python train.py --arch="vit" --train_examples=42238 --horizontal_flip=true --targets=["finding"] --norm_position="pre" --head_dim=16 --qk_norm=false --inner_norm=false --layers=6 --beta2=0.99 --lr=0.0017 --shampoo_beta=0.99
Rows from expert 3 of block 3, named by matrix and row number. Rows with one number belong to one neuron. Each number is 128 + 24 x the weight over its row's rms, rounded and kept within 0 to 255. All counts start at 0. After the name is the row's rms in percent of the matrix's.
# gate: expert gate (model.blocks.3.mlp.gate, 8x256x256), inputs 0-127
# up: expert up (model.blocks.3.mlp.up, 8x256x256), inputs 0-127
# down: expert down (model.blocks.3.mlp.down, 8x256x256, transposed), outputs 0-127
gate.24 083 [146 123 108 175 130 123  93 122 137 129 142 120 154 131 146 145  95 130 159 140 147 114 136 106 122  85 132 116 122  93 129 138 157 141 127  98 189  68 100 118 136 134 114 124 103 120 118 143 141 142 127 130 150 144 133 120 175 145 114 133 134 170 135 104 139 106 156 112 122 166 176 132 118 122 116 165 120 133  86 170  92  88 109  43 143 154 147 130 144 132 162 104 115 135 134 141 104 134  76  93 143 139 145 132 164 127 130 137 124 139 133 128 150 169 164 148 113  81 125  76 140 106 156 143 131 147 146 113]
gate.25 110 [109 154 144 166 167 141 116 133 138 129 163 128 135 124 134 135  88 127 122 101  81 144 161 133 177 144 133 132 108 128  97 118 125 141 109 149 135  92 170 120 132 123 127 120 124 179 118 126 131 116 155 137 147 139 155 134 150  88  84 132  88 128 121 152 155 137 131 114 105 125 124 110  99 114 105  62 148 153 157 128 129 101 166  98 126 101 141 113 150  95 159 102 105 112 162 127 106 109 116 145 149  74 177 134 143 126  98 124  92 113 136 168 115 115 109 170  99 158  96 156 109 171 149 153 130 107 136 141]
gate.26 090 [151 172 152 117 115 105 114 150 107 149 103 147 134 110 169  98 163 115 125 144 114 115 137 144  87 125 117  85 160 123 126 128 129 129 179 108  95 132 148 166 149 126 109 147 107  81 115 140  99 143 139 114 126 126 146 154 114 134 141 118 102 129 126 130 116 113  56  92 172 144  61 153 116 130 136 102 105 153 157 115 112 141 117 144 112 176  94 147 161 105 127 140 111 106 123 126 130 120 138 140 172 102 120 140 103  93 116 164 116  90 138 104 146 125 146 121 115 132 164 153 171 103 112 114 184 100 140  92]
gate.27 081 [128 124  93 117 132  97 146 150 138 159 156 122 147 114 150 132 130 114  77 117 155 177 172 108 124 144 118 105 140 145 149 131 118 103 103 156 136 129 126 167  89 192 116 123 150 131  69  95  83  87 116 145 105 160 158 124 147 156 129 113 100  95 135 112 197 131 130  95  82  98 156 146 105 153 142 102 141 123 118  95 106 112 139 109 120 139 116 170 133 133  97 132 107  60 147  88 121 105 118 124 127 112 129 111 111 108 164  92 126  90 146 123 123 111 100 142 124 127  88 129 158 123 161 110 159  84  88  98]
gate.28 114 [141  96 115 157 107 124  90 127 148 134 106 153 144  84 160 123 130 158 117  89 107 106 125 140 133  98 158 123 149 149 108 126 100 126 128 112 147 127 133 166 144 135 122 148 161  97 115 146 115 139 101 108 103 144 139 132 137 131 143  87 124 116 127 156 123 131 100  97 114 135 137 128 148 111 132  89 113 143 118 116 150 113  91 151 105 115 134 154 134 111 157 154 149 131 153 158 127 103  78 150 125 130 129 115 147 109 121 141 142 143  76 131 122 140 141 176 100 118 119 150 155 125 106 147 123 126 115 133]
gate.29 131 [150 108 116 121 155 171 148 103 144  76 143 122 147 156 136 140  88  94 162 137 111 149 124 132 146 136 117 140 129 156  59  95  83 162 135 156 139 140 147 130 163 124 149 127 124 153 160 136 162 146 101 173 144 100 103 115  96 145 128 114  81 153  75 154  97  97 133 111  83 142 131 113 153 117 112 143  97 126 161 132 159 107 164 111  96 132 128 105  83  84  92 146 122 152 136 156 137  95 125 160 146 109 139 137 122 108 162 161 148 115 163 115 166  84 151 156 176 154 119 110 116  97 155 105 121 123 153 154]
gate.30 131 [137 106 155 135 127 156 127 122 111 152 170 162  93 128 161 143 153 122  85 176  85 132 145 119 152 160 105 101 130 123 111 116 157 107 110 164 121 111 112 118  90  77 102 111 166 131 117 168 116 112  73 143 145 135 137 134  98 150 133 134 109 156 198 110  85 121 168 103  80 113 113 141 134  87 109 111  98 160 149 117 135 174 144 141 147 124 133 178 129 128 154  99 146 128 140  87 173  78 148 128 108  79 140 122 148 134 128 109 171 112 186 121 159 122 126 135 109 103 131 157 104 117 149 137 137 146 151 152]
gate.31 126 [102 159 143 121 112 104 184 122 158 138 128 141 148 168 153  90 146 134 122 130 118 102 135 150 172 107 150 106 107 102 114 148 117 119 150 134 146 140 105 191 138 131  93 124 130 125 108 116 131 146 156 139 138 118 136 159 130 107 117 112 189 110 141  98 123  87  95 105 112  77 128 129 103 127  99 119 131 104 107 129 112 110 167  91 102 119 142 154 106 104 115 146 115 158 100 119 138 101 159 155 108 117 148 158 110 104  91 127 164 105 122 162 144 110 114 156 199 143 147 170 117 160 101 131 140 107 106 124]
up.24 087 [ 74 137 166 135 110 131 111 129 145 139 143 136  83 160 124 170 139 142 124 130 190 117 134 126 158 166 142  76 121 129 153 133 123 103 174 119 109 158 123 132 146 134 138 151 181 140 182 116 129 150 184 119  84 160 123  85 115  97 140 164  90 125 146 195  82  97 125 149 140 103  92 149 128 145 113 115 139 142 144 106 126 142 139 129 127  60 120 133 127 147 113 127 145 136 131 129 152 123 130 129 113 138  95 126 134 106 124 106  96 151 143 166 130 126 125 122 179 137 125 101 114 166 146 132 143 149 155 158]
up.25 107 [131  94 108  89 104  96 138 109 123 128 108 107 111 126  88 139 166 116 121 122 153  89  91 136 116 109 139  96 130 142 149 106 160 120 122  95 134 166  82 138 126 131 118 109 132 125 129 125  98 155  85 165 108 112  99 126 102 151 176 133 139 129 153 103 123 111 102 159 124 122 124 138 138 178 135 185  99  97 111 140 108 182  95 199 116 158 118 129 117 148 106 158 182 138 118 102 119 179 135 110  87 154  95 162 126 127 172 173 139 175 134 106 146 144 144 125 125  93 150 117 148  87 103 111 142 133 108 111]
up.26 098 [123 154 133  90 133 127 147 120 117 122  83 134 121 117 130 127 121 137 140 160 148 160 129 171 127 132 122 112 101 114 139 130  87 120 175 134 117 155  72 155  98 130 108 126 105 109 127 140 140 151 122 139 111 186 143  89  72 132 171 105 134 151 118  98 169 107 117 126  96 117 127 157 136 153 111 140 108 142 126 129 161 124  90 117 141 135 112 161 115 113 121 121 128 160 138 167 106 139 122 159 119 123 122 138 142  80 107 107 105 137 143 162 124  83 171 152 135  88  96 159 109  93 158 155 141 115 158 106]
up.27 090 [130  89  94 104 143  90 145 124 173 158 104 114 110 119  93 149 136  92 127  99 156 129 115  83 160 141 114 156 155 107 143 163 126 109  80 135 131 169 112 133 124 186 149 143 115 135 110 106  97  88 168 181 113 142 153 135 145 121  94 136 135 112 103 133 121 141 150 113 110 125 130 170 147 151 116 147 161 107 121 123 115 155 133 115 130 124  99 178 145 118  84 124 124 100 182 120 113  85 103 153 115 130 127 136 181 105 167 131 124 131 134 142 139 115 108 110 132 192 159  91 109 132 169 137 116 116 108  91]
up.28 113 [121 119 129 142 118 165 139 118 124  95 154 151  92 115 151  96 139 171  83 127 148 108 139 157 141  94 121 128 151 153 150  93 118 155 133 167 127 125 124 179 123 111 151 155 124 132 149 126 138 130 153 141 118 138 151 176 129 123 154 123 112  98 164 120 120 148 129 109 130 194 101 115 102  68 111 128 135 134 127  76 112 126 122 105 119 123 108 135 125 142 125 120 110 117 109 110  98 149 132 121 172 123 110 125 161 132 115 114 154  71  79 118 135 160 127  97  71 163 195 128 153 131 153 141 128 134 101 152]
up.29 116 [112  79 145 115  83 115 153 138 144 179 123 130 103 145 144 118 129 113 117 136 145 140 155  97 127 110 112 126 155  95  95 134 151 169 156 131  95 121  90 126 111 147 105 100 178 159 156 113 140 128 164 147 157 156 175 125 144 130 105 112 128 117 126 139 177 165 111 127 156 133  95 133 161 150 121 158  99  92 143 106 124 143 179 113 132 116 127 143 123 109 178 162 165 105 133 135 147 152 148 109 132 146 110 114 139 163 121 131  90 172 140 138 133 128 114 110  88 132 106 140 138 137 127 155 100 113  92 122]
up.30 132 [125 134 184 125  93 138 152  95 130 162 120 132  95 127 188 125 124 156 101 216 102 146 135 147 139 149 134 110 151 152 135 104 147 138 127 122 113 142  94 135  95  72  94 107 161 116 105 144 124 113  82 106 127 121 146 121  89 119 137 146  98 178 141 122  97 166 167 156 113 138 103 150 121 108 102 126  85 151 172 108 171 115 144 139 138  95 129 149 124 120 134  94  99 117 113 155 139  68 156 132 115  57 125 105 142 135 124 128 162 143 197 115 156 100 136 105  69  97 130 152 104 125 150  99 122 133 171 127]
up.31 116 [100 185 112 110 116 125 140 124 134 109 115 102 118 153 130 107 129  78 163 131 139 145 105  94 118 160 117 167 118 143  75 169 134 102 108 155 151 149 103 123 134 123 125  99 134 170 142 155 112  94  65 112 122 167 101 133  99 118 143 123  96 143 113 145 138 156 153 157  73 171 137 124 131  94 114 115 122 117 126 131 148 128 123 163 139 198 162 114 119 137 151 102 135 112 156 124 155 152 130 124 130  98 140  80 150  79 152 130 107 114 127 129 134  97 102 129  85 135 112 115 191 126  97 124 130 140 177 135]
down.24 085 [132 126 147 112 128 143  91  98  75 112 116 159 100 139 137  89 100  94 122 119 132  84 109 100  94 152 104  95 119 178 124  92 106 135  98 110 145 107  93 131 134  89 122 116 154 103 101 143 142 118 101 101  92 147 111  89  87 107 127 105 121 155 135 120 104  77  90 145 100 116 164 145 151 113  78 124 134  97 113 124 130 163 153 159 150 148 141 127  85  73  84 121 130 140 116 149 116 135 105  98 151 114 146 137 162 139 126 133 111 159 138 132 113 129 148 146 130 131 137 157  67 103 116 117 163 111 105 114]
down.25 117 [121 135 170  84 131 124 129 167 130 141 129 144 152 103 150 118 124 117 136 138 110 129  98 143  98 162  54 107 143 118 132 127 147 113 130  94  67 168 129 101 133 164 167 123  80 122 130 185 134 132 136 136 123 133 142 108 141 135 121 134 116 157  99 104 141 111 136 163 101 133 152 104  82 103  83 156 165 135 105 150 145 142  95 133 128 120 141 151 161 139 127 113 107 122  81 112 149 109 153 117 128 101 165  87 115 131 170 100 115 125 148 141 106 133 136 133 151 142 125 144 115 123 101 114 168 119 142 117]
down.26 104 [138 146 119 110 138 158 129 154 140 121 109 119 126 108 146 141 101 156 127 111 142 146 106  97 129 147 110 132 138  87  74 188 116 119 143 116 157 124  99  78 117 160 108 106 157 113 142 113 119 152 147 101 149 141  99 118 155 134  97  94 117  82 166 148 121 133 130  97 152 126  99 130  86 172  81 100  98 167  98  92 136 154 151 154 106 141 202 153 166 103 144 144 137 126 110 133 152 106 136  77  95 113 182 120 118 164 153 114 138 130 163 100 104 162 137 113 137 135 123 181 109  80 141 128 140  63 139 123]
down.27 082 [133 108 116  99 190 143  94 145 133 140 124 123 105  87 130 123  86  92  98 135 134 175 156 157 105 101 147 156 124 144 135  91 104 140 117 126 165 110 131 131 119  78 115 132 163 138 172 182 144 153 179 142 132 104 125 173 188 135 176 151 143  73 157 115 154  99 115 139 103 142 108  88 133 125 102 146 114 130 137 148 128 104 126  90 130 152  98 140 138 135  89 155 101 120 176 124 142 143 116 122 140 103 109 142 101 122 144 162 125 141 193 170 146 127 118 151 140  92 132 120 121 129 115 147  99 118 128  95]
down.28 119 [141 147  89 133 130 144 136 107 143 151 162 121 124 137 140 114 133 153  82 103 128 132 160 157 156 125 122 131 136 125 165  95 132 108 177 175 140 116 110 158 179 137 155 117 140 116 166 123 132 135 121 113 166 112 144 124 163 105 180  87 153 119 161 111 114 157 116 138 132 119 186 149 115 120 150  96  86 132 138 137 170 124 120 144 111 100 158 136 105 139 160 111 122 146 136 164 170 147 113  97 162 111 113 159 142 119 155 128 147 122 156 143 142 160 127 134  69 148 104 104 110  91 127 130 168 150 111  99]
down.29 111 [147 110 134 199 136 117 118 116 168 183 121 146 149 124 142 156 107 139 139 142 156 123 119 149 162 145 141  88 164 135  99  82 143  97 109 107 112 134 111 160 134 100 115 168 132 139 141  95  93 162 132 119 100  88 123 161 123 158 110  98  80 156 133 121 166  67 144 124 122 139 114 157  91 129 133 143 123 128 131 150 102 118 124  99 130 158 128 119 129 147 103  77 113 114 176 106 134 133 123 143 142 107 127  93 125 128 133 117 101 142 100  83 135 106 144 128  94 131 119  96 130 126 150 111 145 129 140 127]
down.30 117 [ 99 155 125 138 123 141 179  95  97 129 124 132 139 164 123 121 108 147 121 140  57 120 101 108 173 122 168 167 108  91 134 136 123 105 148 126 140 145  98 145 149 106  81  84 116  77 111 125 158 132 147  78 135 112 182 143 132 129 125 151 111 149 128 142  54 146 166 149 141 124 172 132 133  93 160 148 122 140 128 126 116 117 110 149 115 131 156 111 124 116 110 159 125 107  89 112 142 120 125 111 140 147 115 125  88 135 140 105 171 124 146 130 113 129 156 114 115 113 145 142 119  91 135 115 144 130 143 115]
down.31 127 [102 112 149  93 153  83 160 111 132 128 120 148 138 159  89 164 138 115 114 119  99 165 146 136 115 125  82 132 136 166 146 136 150 112 158 146 132 141 118  82 123 136 136 143 135 167 112 157 128 175 109  91 146 114 130 104 126 125 132 109 120 139 141  82 112 153 135 150 121 150 172 132 109 137  96 103 103  96 133 155 135 161 164 172 120 142 119 130 123 143 130 145 103 119  94 148 145 104 162 167 132 166 137 159 106 124 119 141 167 135 131 158 121 113 123 146 126 121 161 101 116 100 126 103 150 101 121 139]