A small image classifier, trained from scratch: 149.7 epochs.
Rows from block 3 of a small image classifier, named by matrix and row number. Rows with one number within an expert belong to one neuron, the router's apart. Each number is 200 + 40 x the weight over its row's rms, rounded and kept within 0 to 999. All counts start at 0. After the name is the row's rms in percent of the matrix's.
Before each expert's rows are labels from the 100 images, of 14848, where the router gives the expert most weight on average: "place" is the part of the image that holds the peak. Only what is clearly more common there than usual is listed. The data: capsule endoscopy frames (Kvasir-Capsule).
# router: slot weights (model.blocks.3.mlp.router.weight, 16x256, trained with AdamW), inputs 0-127
# gate: expert gate (model.blocks.3.mlp.gate, 8x256x256), inputs 0-127
# up: expert up (model.blocks.3.mlp.up, 8x256x256), inputs 0-127
# down: expert down (model.blocks.3.mlp.down, 8x256x256, transposed), outputs 0-127

# expert 7
place: top centre
router.14,095,212,164,219,230,215,215,158,209,176,237,212,281,172,186,186,216,221,224,157,135,214,96,234,229,155,272,116,183,207,206,172,237,226,223,189,206,223,134,167,187,234,198,214,160,195,206,175,166,194,247,153,232,161,253,197,217,229,215,153,295,193,176,194,166,298,186,213,205,264,177,316,221,154,194,168,208,280,234,179,177,76,233,176,134,136,205,190,235,199,166,204,219,217,167,185,272,157,238,188,205,150,214,148,229,230,204,152,190,187,250,213,213,225,227,226,178,154,175,236,230,269,208,188,170,204,146,207,183
router.15,094,201,251,213,286,191,290,211,171,256,212,141,155,259,174,179,173,159,184,224,187,206,236,252,191,233,162,170,255,125,202,206,247,131,249,158,251,226,174,261,224,231,216,199,209,151,219,131,314,173,167,235,134,257,217,213,209,213,166,133,205,175,201,96,219,242,226,246,264,214,258,270,207,255,174,160,161,193,170,207,193,259,183,228,210,275,150,172,178,207,200,208,137,157,195,139,243,205,179,128,196,229,149,219,245,174,208,139,147,135,190,121,162,159,226,136,282,175,234,243,185,164,205,225,238,244,239,236,184
gate.0,103,234,194,239,196,180,135,122,151,209,192,184,194,207,97,181,246,260,233,176,191,224,180,252,223,171,154,202,292,166,173,230,188,158,243,140,166,128,194,221,126,244,242,232,205,227,246,233,135,188,119,196,141,196,226,129,154,263,218,279,151,199,217,232,200,231,153,174,279,218,118,228,282,137,201,225,146,176,229,173,257,214,140,148,206,181,228,160,220,232,195,256,239,284,133,212,162,245,228,207,180,263,241,214,212,172,198,216,243,166,157,171,207,177,195,171,132,146,287,219,183,243,149,182,245,166,219,232,262
up.0,110,183,204,213,236,124,223,169,174,208,145,254,204,192,129,218,146,244,199,181,216,143,203,177,200,217,182,209,236,210,202,262,242,171,245,277,240,178,193,201,188,182,144,218,161,232,152,228,180,213,153,228,116,259,200,175,227,166,126,250,206,274,206,188,213,256,189,158,339,165,175,331,224,173,249,219,151,224,252,177,213,129,125,223,178,216,227,205,234,155,206,228,273,243,163,200,193,199,243,208,270,171,301,236,195,219,136,101,258,204,172,137,239,179,190,180,170,176,233,201,236,156,203,213,248,121,283,201,233
down.0,110,255,168,213,142,196,191,215,124,98,171,203,244,185,169,169,136,278,193,193,189,180,233,65,202,199,160,170,228,218,235,153,154,210,216,197,167,193,173,177,167,207,213,180,187,151,216,144,264,197,233,150,127,199,238,126,280,163,183,222,195,294,203,235,234,176,210,167,257,199,156,206,262,241,238,224,276,289,210,212,180,195,190,169,210,219,186,225,220,250,237,213,290,199,198,228,203,221,218,221,245,229,101,219,180,157,203,240,217,188,232,214,151,240,172,218,189,229,228,173,139,198,224,194,231,217,168,228,194

# expert 4
place: middle right
router.8,095,193,200,160,205,147,226,247,220,191,195,307,122,183,164,282,198,256,249,182,192,287,233,172,163,223,221,218,184,247,255,131,198,279,168,206,154,143,217,162,175,211,230,137,215,262,214,254,159,177,245,126,177,231,270,168,219,156,209,165,228,199,160,275,209,276,223,134,147,214,155,169,164,156,188,148,178,254,228,177,175,164,202,275,166,152,240,188,258,254,202,225,277,206,216,203,186,128,221,247,217,242,223,228,155,241,135,226,232,221,167,199,199,209,143,170,153,250,245,129,250,209,203,194,202,165,179,213,163
router.9,104,254,193,173,215,157,213,203,191,231,131,278,170,165,196,263,156,195,222,121,206,229,233,232,214,217,208,201,131,250,222,244,115,250,196,247,169,202,209,154,134,237,169,156,200,229,128,256,165,151,225,135,231,212,278,195,180,196,170,186,188,199,187,232,203,221,196,184,172,133,207,127,179,133,165,174,157,260,189,192,235,199,215,170,140,166,202,232,288,262,231,208,245,200,224,220,183,183,255,249,138,202,271,189,259,285,146,226,293,249,166,174,170,214,229,210,239,221,216,96,192,211,254,154,193,157,181,218,184
gate.0,156,131,237,265,250,218,211,190,271,209,176,215,249,204,102,225,231,193,207,198,166,192,213,168,259,180,240,166,154,124,172,262,183,286,197,223,208,237,137,119,215,114,199,202,188,223,182,202,193,210,198,155,204,211,169,290,195,214,240,178,170,169,188,212,105,193,262,198,168,168,217,177,199,185,204,199,256,159,236,172,260,162,173,220,230,169,193,211,197,218,149,184,242,206,205,178,208,115,177,154,134,180,265,177,260,178,174,218,190,260,211,233,241,164,135,176,165,204,164,171,209,167,263,214,237,150,172,211,168
up.0,151,217,120,216,212,187,179,208,262,199,147,210,199,213,214,213,156,202,161,210,197,199,179,211,192,294,191,252,209,229,184,117,246,115,165,171,178,183,233,209,235,230,219,215,215,223,179,177,230,160,238,261,171,199,263,185,201,135,212,185,256,248,201,210,253,201,173,199,255,206,208,211,216,159,199,223,140,189,117,182,110,187,257,209,209,193,191,251,211,168,296,149,203,184,221,169,260,264,232,189,192,129,122,186,222,215,217,216,203,160,233,150,154,210,230,210,239,246,218,236,292,273,156,244,190,261,210,229,187
down.0,145,117,190,196,212,236,223,270,210,168,223,188,174,220,222,162,124,132,219,197,204,183,254,221,155,161,217,137,204,230,181,170,215,152,201,251,196,208,235,210,151,217,130,236,258,250,199,290,137,208,190,203,215,249,233,161,183,206,189,250,177,147,190,166,196,211,179,115,154,203,191,205,240,234,179,214,245,126,210,270,260,191,195,151,220,232,210,222,255,222,241,300,187,284,200,217,291,158,191,279,201,205,193,188,206,114,226,222,247,229,225,190,253,191,122,262,209,202,178,195,161,235,223,192,192,202,232,114,104

# expert 3
place: middle left
router.6,092,181,169,193,166,261,238,115,134,171,177,135,218,195,201,185,199,181,187,209,174,184,216,187,185,181,130,172,173,189,217,242,236,128,175,182,266,250,208,195,167,234,209,215,250,166,222,168,178,217,253,185,222,217,230,159,230,168,251,236,201,202,215,209,207,197,213,148,215,200,197,154,168,264,254,168,154,251,191,281,145,253,124,114,204,215,171,120,201,139,146,262,165,269,187,209,149,276,202,173,127,258,213,207,167,211,237,191,153,178,131,200,233,266,231,194,257,179,179,250,158,142,137,190,245,246,235,197,131
router.7,098,211,195,100,181,289,162,153,140,146,279,126,217,216,152,225,186,187,200,143,220,186,208,213,220,174,159,229,134,166,200,263,199,182,181,192,225,234,269,196,119,167,240,207,229,169,244,252,169,216,258,144,246,202,260,211,230,172,175,278,212,246,186,220,168,197,192,225,222,247,151,183,215,221,253,222,219,236,219,192,170,176,147,143,189,238,199,125,240,119,118,198,240,213,191,149,174,231,240,172,150,148,277,188,171,206,172,155,208,182,218,184,289,210,228,150,293,166,176,272,204,171,253,166,213,188,211,186,152
gate.0,094,187,176,153,236,245,210,186,187,212,254,158,183,212,204,179,233,204,147,164,159,138,248,165,245,184,204,170,238,199,141,191,167,267,177,162,143,206,145,274,155,212,243,202,165,149,260,160,202,192,174,206,167,192,225,186,204,270,185,237,211,155,126,233,215,212,174,167,136,157,240,229,131,161,155,169,178,247,267,178,251,153,142,198,285,136,157,157,233,214,191,251,140,207,124,196,201,184,184,224,182,252,189,199,214,170,252,168,245,206,189,131,189,233,163,244,186,147,271,164,291,203,185,239,244,180,218,207,221
up.0,099,170,194,194,158,183,193,222,179,199,148,194,242,161,231,182,126,232,234,156,218,234,203,262,202,234,200,264,242,227,225,206,191,165,267,237,232,206,243,140,133,218,217,198,175,243,183,250,200,247,216,179,196,223,181,236,139,176,313,139,211,203,216,222,163,178,231,173,243,268,149,247,220,223,243,189,165,225,122,187,194,150,270,173,99,184,223,235,208,201,222,204,229,140,262,222,213,263,248,126,184,134,183,225,135,209,118,181,241,177,111,225,178,178,228,213,132,254,148,182,139,192,172,237,169,217,230,178,195
down.0,101,184,192,259,157,196,195,223,171,216,93,244,216,204,225,257,205,172,185,169,177,155,207,238,147,156,185,212,307,233,217,217,166,172,239,236,202,227,178,160,120,169,161,254,187,207,159,246,187,165,243,198,208,310,157,274,223,186,181,181,202,226,201,162,172,164,162,216,200,200,239,216,180,152,192,212,195,244,239,197,184,282,140,190,203,284,169,210,277,170,210,159,232,212,253,212,105,104,207,180,214,155,273,143,168,188,237,302,228,250,159,248,217,163,174,217,151,250,134,209,191,161,199,213,192,220,131,196,288

# expert 2
place: bottom right
router.4,107,191,207,278,256,158,157,184,242,209,162,304,175,220,202,211,200,204,253,144,147,223,158,175,186,252,208,233,131,215,207,156,181,219,192,190,169,121,219,218,215,178,210,169,175,317,222,304,156,275,225,158,237,181,210,235,230,190,193,177,222,171,254,219,216,204,201,231,150,198,161,196,268,187,202,155,185,161,206,127,196,121,236,231,193,195,198,211,251,235,200,204,229,176,185,191,243,153,257,248,221,120,230,216,239,201,135,261,250,229,255,276,142,177,225,234,155,208,156,139,261,215,205,244,189,170,148,211,267
router.5,115,187,156,218,271,169,169,215,281,194,202,284,210,190,234,226,195,215,209,134,188,285,174,141,172,252,214,186,171,238,209,149,135,253,177,203,128,124,207,183,180,189,198,175,212,296,201,285,121,243,224,190,212,137,204,232,211,186,205,203,199,152,229,210,171,184,217,230,187,210,193,194,208,181,147,209,276,159,222,170,222,203,237,253,136,175,229,172,213,203,237,141,232,154,237,188,278,150,243,256,229,161,226,212,197,223,210,268,231,255,231,233,195,161,185,224,180,260,179,146,247,228,247,219,168,126,204,172,285
gate.0,086,294,148,173,159,170,150,247,232,184,179,183,231,200,203,196,154,177,231,231,204,255,221,199,232,237,222,205,193,133,227,216,177,188,229,187,173,171,197,240,193,199,195,237,170,178,164,193,233,157,185,149,209,163,133,322,239,191,233,259,284,153,218,200,283,212,216,240,271,172,233,256,252,226,184,171,224,198,177,181,221,174,269,223,245,135,192,224,235,244,296,191,253,207,196,164,160,189,134,120,181,209,149,109,237,188,224,189,222,171,204,116,239,181,253,273,213,213,202,235,254,258,191,244,254,175,184,173,233
up.0,090,105,248,174,228,222,277,245,141,231,188,239,182,209,208,172,217,263,226,221,201,170,177,184,172,142,179,211,195,249,154,169,223,184,191,232,239,223,194,121,192,224,233,167,172,214,263,119,185,299,211,232,230,241,241,149,228,200,151,168,148,156,161,184,122,192,184,187,99,240,170,131,126,182,250,224,173,179,198,197,180,226,139,209,191,257,218,228,180,169,116,208,153,194,167,217,209,206,267,281,256,216,199,333,175,205,204,234,146,266,149,297,120,249,182,198,199,236,158,161,152,154,215,185,160,265,190,192,140
down.0,099,248,184,146,284,195,202,169,210,169,141,214,297,164,208,222,240,177,220,266,143,205,248,275,221,119,217,205,188,198,203,263,258,188,216,276,226,189,180,140,233,274,249,219,233,197,215,235,173,180,100,237,156,196,174,208,249,206,134,207,199,194,214,244,207,197,140,190,136,242,213,195,260,166,213,214,259,212,212,178,217,240,225,261,209,273,186,240,208,269,206,261,199,178,163,180,204,257,119,108,186,203,190,174,199,201,181,286,216,163,133,225,203,259,205,198,170,185,203,180,153,251,166,214,229,231,245,247,139